Rows from block 2 of a small multi-label image tagger, named by matrix and row number. Rows with one number belong to one neuron. Each number is 128 + 24 x the weight over its row's rms, rounded and kept within 0 to 255. All counts start at 0. Numbers have three digits each.
After each neuron's rows are labels from the 100 images, of 14976, where the neuron reaches its highest value: "strongest on" is what is common among them; "colour at peak" is the nearest of a few named colours to the mean colour under the peak. Only what is clearly more common there than usual is listed. The data: photos with spoken descriptions (Open Images, Localized Narratives).
# fc1: MLP up (model.blocks.2.mlp.fc1.weight, 1280x320), inputs 0-159
# fc2: MLP down (model.blocks.2.mlp.fc2.weight, 320x1280, transposed), outputs 0-159

fc1.306:106161121074122132140131140106153176088125096128104095103166104157138128127136136152144122084114132141135133146130100133127113119140134100140108115102107140149162167108138114172140136139121116119108131123085142128114137121116141138094157082149144122123118138161148128084111124131159121138088131127138114146133100126148116129109167124155165114151155114115102120130095128125134128101123083120132126135097127110109132115124129147137092139140173121154147112095065122145141122130112137
fc2.306:118122184154111110143136154138105096096090125122124135099088123101136096160087105154205135129108096149136144122131133116111125134131098114159153119108128120135150105134102132114129140163101110179100105118113115129120111123154159124094124124125126122168136060121127110124117147117133102119090149160134115148132079111110112129160132118122064162174106154148155097131121152152107140095182125108156133134167148124105117148115102109121188156133154122142151176143134152089106133116102147
strongest on: text has "trees"; text has "sky"; text has "grass"
colour at peak: grey

fc1.566:133141144144098118172123155145106149154121108168126158107125096109157158135153108157123134108121184146094141110118083184137093158179127122118124132097116076105152119106122134145133114110161181103112116095152139109143139102150137108115124093069133083167157136126102092125080147090118149098089119110046148104130161108166168160162126104115101109109172116102129128147112152150106114111123123133106162149107083169202170136145139157154158116144120135102142125127140109135153112122119131
fc2.566:194137124117175131128109080151125090146121103115125130113150139126107107130100138119142163140113121095152103142129114167135117098142136161137145119122120115135128148084135164128153154091126140168155108130126117161127138157109124138113144147094120156154060127107105132076176107140129134170137128127179143151099126129129099133124145110122113120175104113129120116107137152133151111161164148103114187127155132160084175134110143129131131109134141180171106159134145105164154116158121086
strongest on: text has "sky"; text has "blue"
colour at peak: cyan

fc1.15:137150165129101132158118092114160120144136118146136131083159130118146089120128167139134143119145126108116158124145164088131099141105125114132140096098118136111155138099134152160128107141127144108109125091168139133135126184125139123116133118108133144125171141104106118128165087126129104125121115134098187153145122131125144188093119092156126159123127124084112128157131094137096155103155157119108146120139090118128137122081163108112133180126135160137079147116094132168100134120085178
fc2.15:167132129107134082117135150146115155187107098112133139138128123121122115120158125091145134123127109111071127154098143142196115121147123099091126128110145124148165083097125160097181138154150134152135114136119103137187120122137116141136132119172131114123144139145122163108128131133124147173121141106126166098108114205094097128119122114163142078149095124111091111143113132116102136174147113116136131148158108127079100120126158118120126088067148152132154131106151123127141120148097105
strongest on: text has "trees"; text has "sky"; text has "buildings"
colour at peak: white

fc1.105:136108147109177143095122141157125084103114122115144158112143152080122173138124118136112163052116110119131126124097101078131110175134125150086097104105133131111136163132143142131110115114147119114136137134108180144098085121174100148118159136121106120152116139136116104111135098098084133161093136153121126151137152135107152134106147108130167142089115116106167090156133135114104154148114139113138078132117161116171080120132145121164114147123123184115167131101102112129121114142108129
fc2.105:123139125096136110136148061085136141166091127144105123102108092158119072133078116128134121149135099142116116135095141160183139128127127078133099148150104132137137152101109132144141144170136132111113126117132130114132136126146119096134140129116135203145158128135117150120173138144114124137126132103184125116106136155116162103188100158131125167173141141149146118119127116122109063110064135135122155107181066107165096117078129188125171093128127133087069129107133128104141145093156089
strongest on: text has "trees"; text has "grass"; text has "plants"
colour at peak: pink

fc1.525:118163127125139116142141151101103180142119098101081056134164112151134137117120132107130125137135157135150123141107153108149124148147097113187090139085134142166109149086094155147125175151134136130139128103138136121116134132129123132129145120158116147138103117087151146124114152089140126123162115141127120123193124104104135084119139095101108145178137089154132146153128117108111137134160127120135128116109105149152176111172130125116175116183082146146149159080083130092121133067114147
fc2.525:154122143128175119127092155157125126034150130132133131108125127133097142168091126148120169127138160177145150134164156146109132123121121118096130107105121162153140117143140128148124143178120167139129123115130132137106133144211119132153126123127144105141139169174137086179121113108111126130122138147129161171112163129128097154134131112129148175126083151133131126125140138120140169138158129108105128110134085127120145135148153084133131132101116153128153150138150121138126158148128117
strongest on: text has "trees"
colour at peak: grey

fc1.602:154152140139109150140150143150148158149143127158117172094177130158158108128144147133126128112153159113129127110103131120121120116140165132113100152132147155097137124107145165145109148117107168142144105128146171129143152179097105125122172118087102120152141160162115090131110110131100118097110105164108176157147153154108151122133132089158157139123122192075101149122105158151134127087105167135125108153103047101127148129158147136112108180125142165127157115102101114181123162144083175
fc2.602:165100163104114123101154191132097100203127136158122117160127144123132130113178123154110158144121126139109122146139123153150120102114116088085142116127122122143163115096117122153191119117125138154130156122133143163182105151149087148138133120144089105131187160100103117090111159153130101191139127113130141097117103162127174126174097144062147097156107126119127115132153136127113113159177102148136111098136152144094080117122136121141128132066107105126111149155168129101126144164122114
strongest on: text has "sky"; text has "buildings"; text has "water"
colour at peak: blue

fc1.760:112093103122156135111124114132105160114113090145114150123166145176131175147148139100127139139152142124126120121116140084157163151146131133104136133149121135131126109157160102184118108157114131114147124150100137153075133142082125127118122117122157164157112089111124163114143121077108140095154156127156130126162152141103101094097095132149108130150132139175111113123112131079164131144086124129110114130113118145141154096172082114173113127153118164149139131113132116111149133070141144
fc2.760:167130145110108096072160154130086113098127133103114157114106147128102093151149131150113131200137116131113130148181122153139130178119136112141126120069130089130135131176172128141114117139162096098129099126153092073154139128143086131163132138132149112147175150169139152153124125123164105129116125138126154124130119125109161129131123118124113146129117153130176148140133138130142195132173134132090142127102145156125118141103113097108081152107123093122152131145145115087125134142107107
strongest on: text has "trees"
colour at peak: grey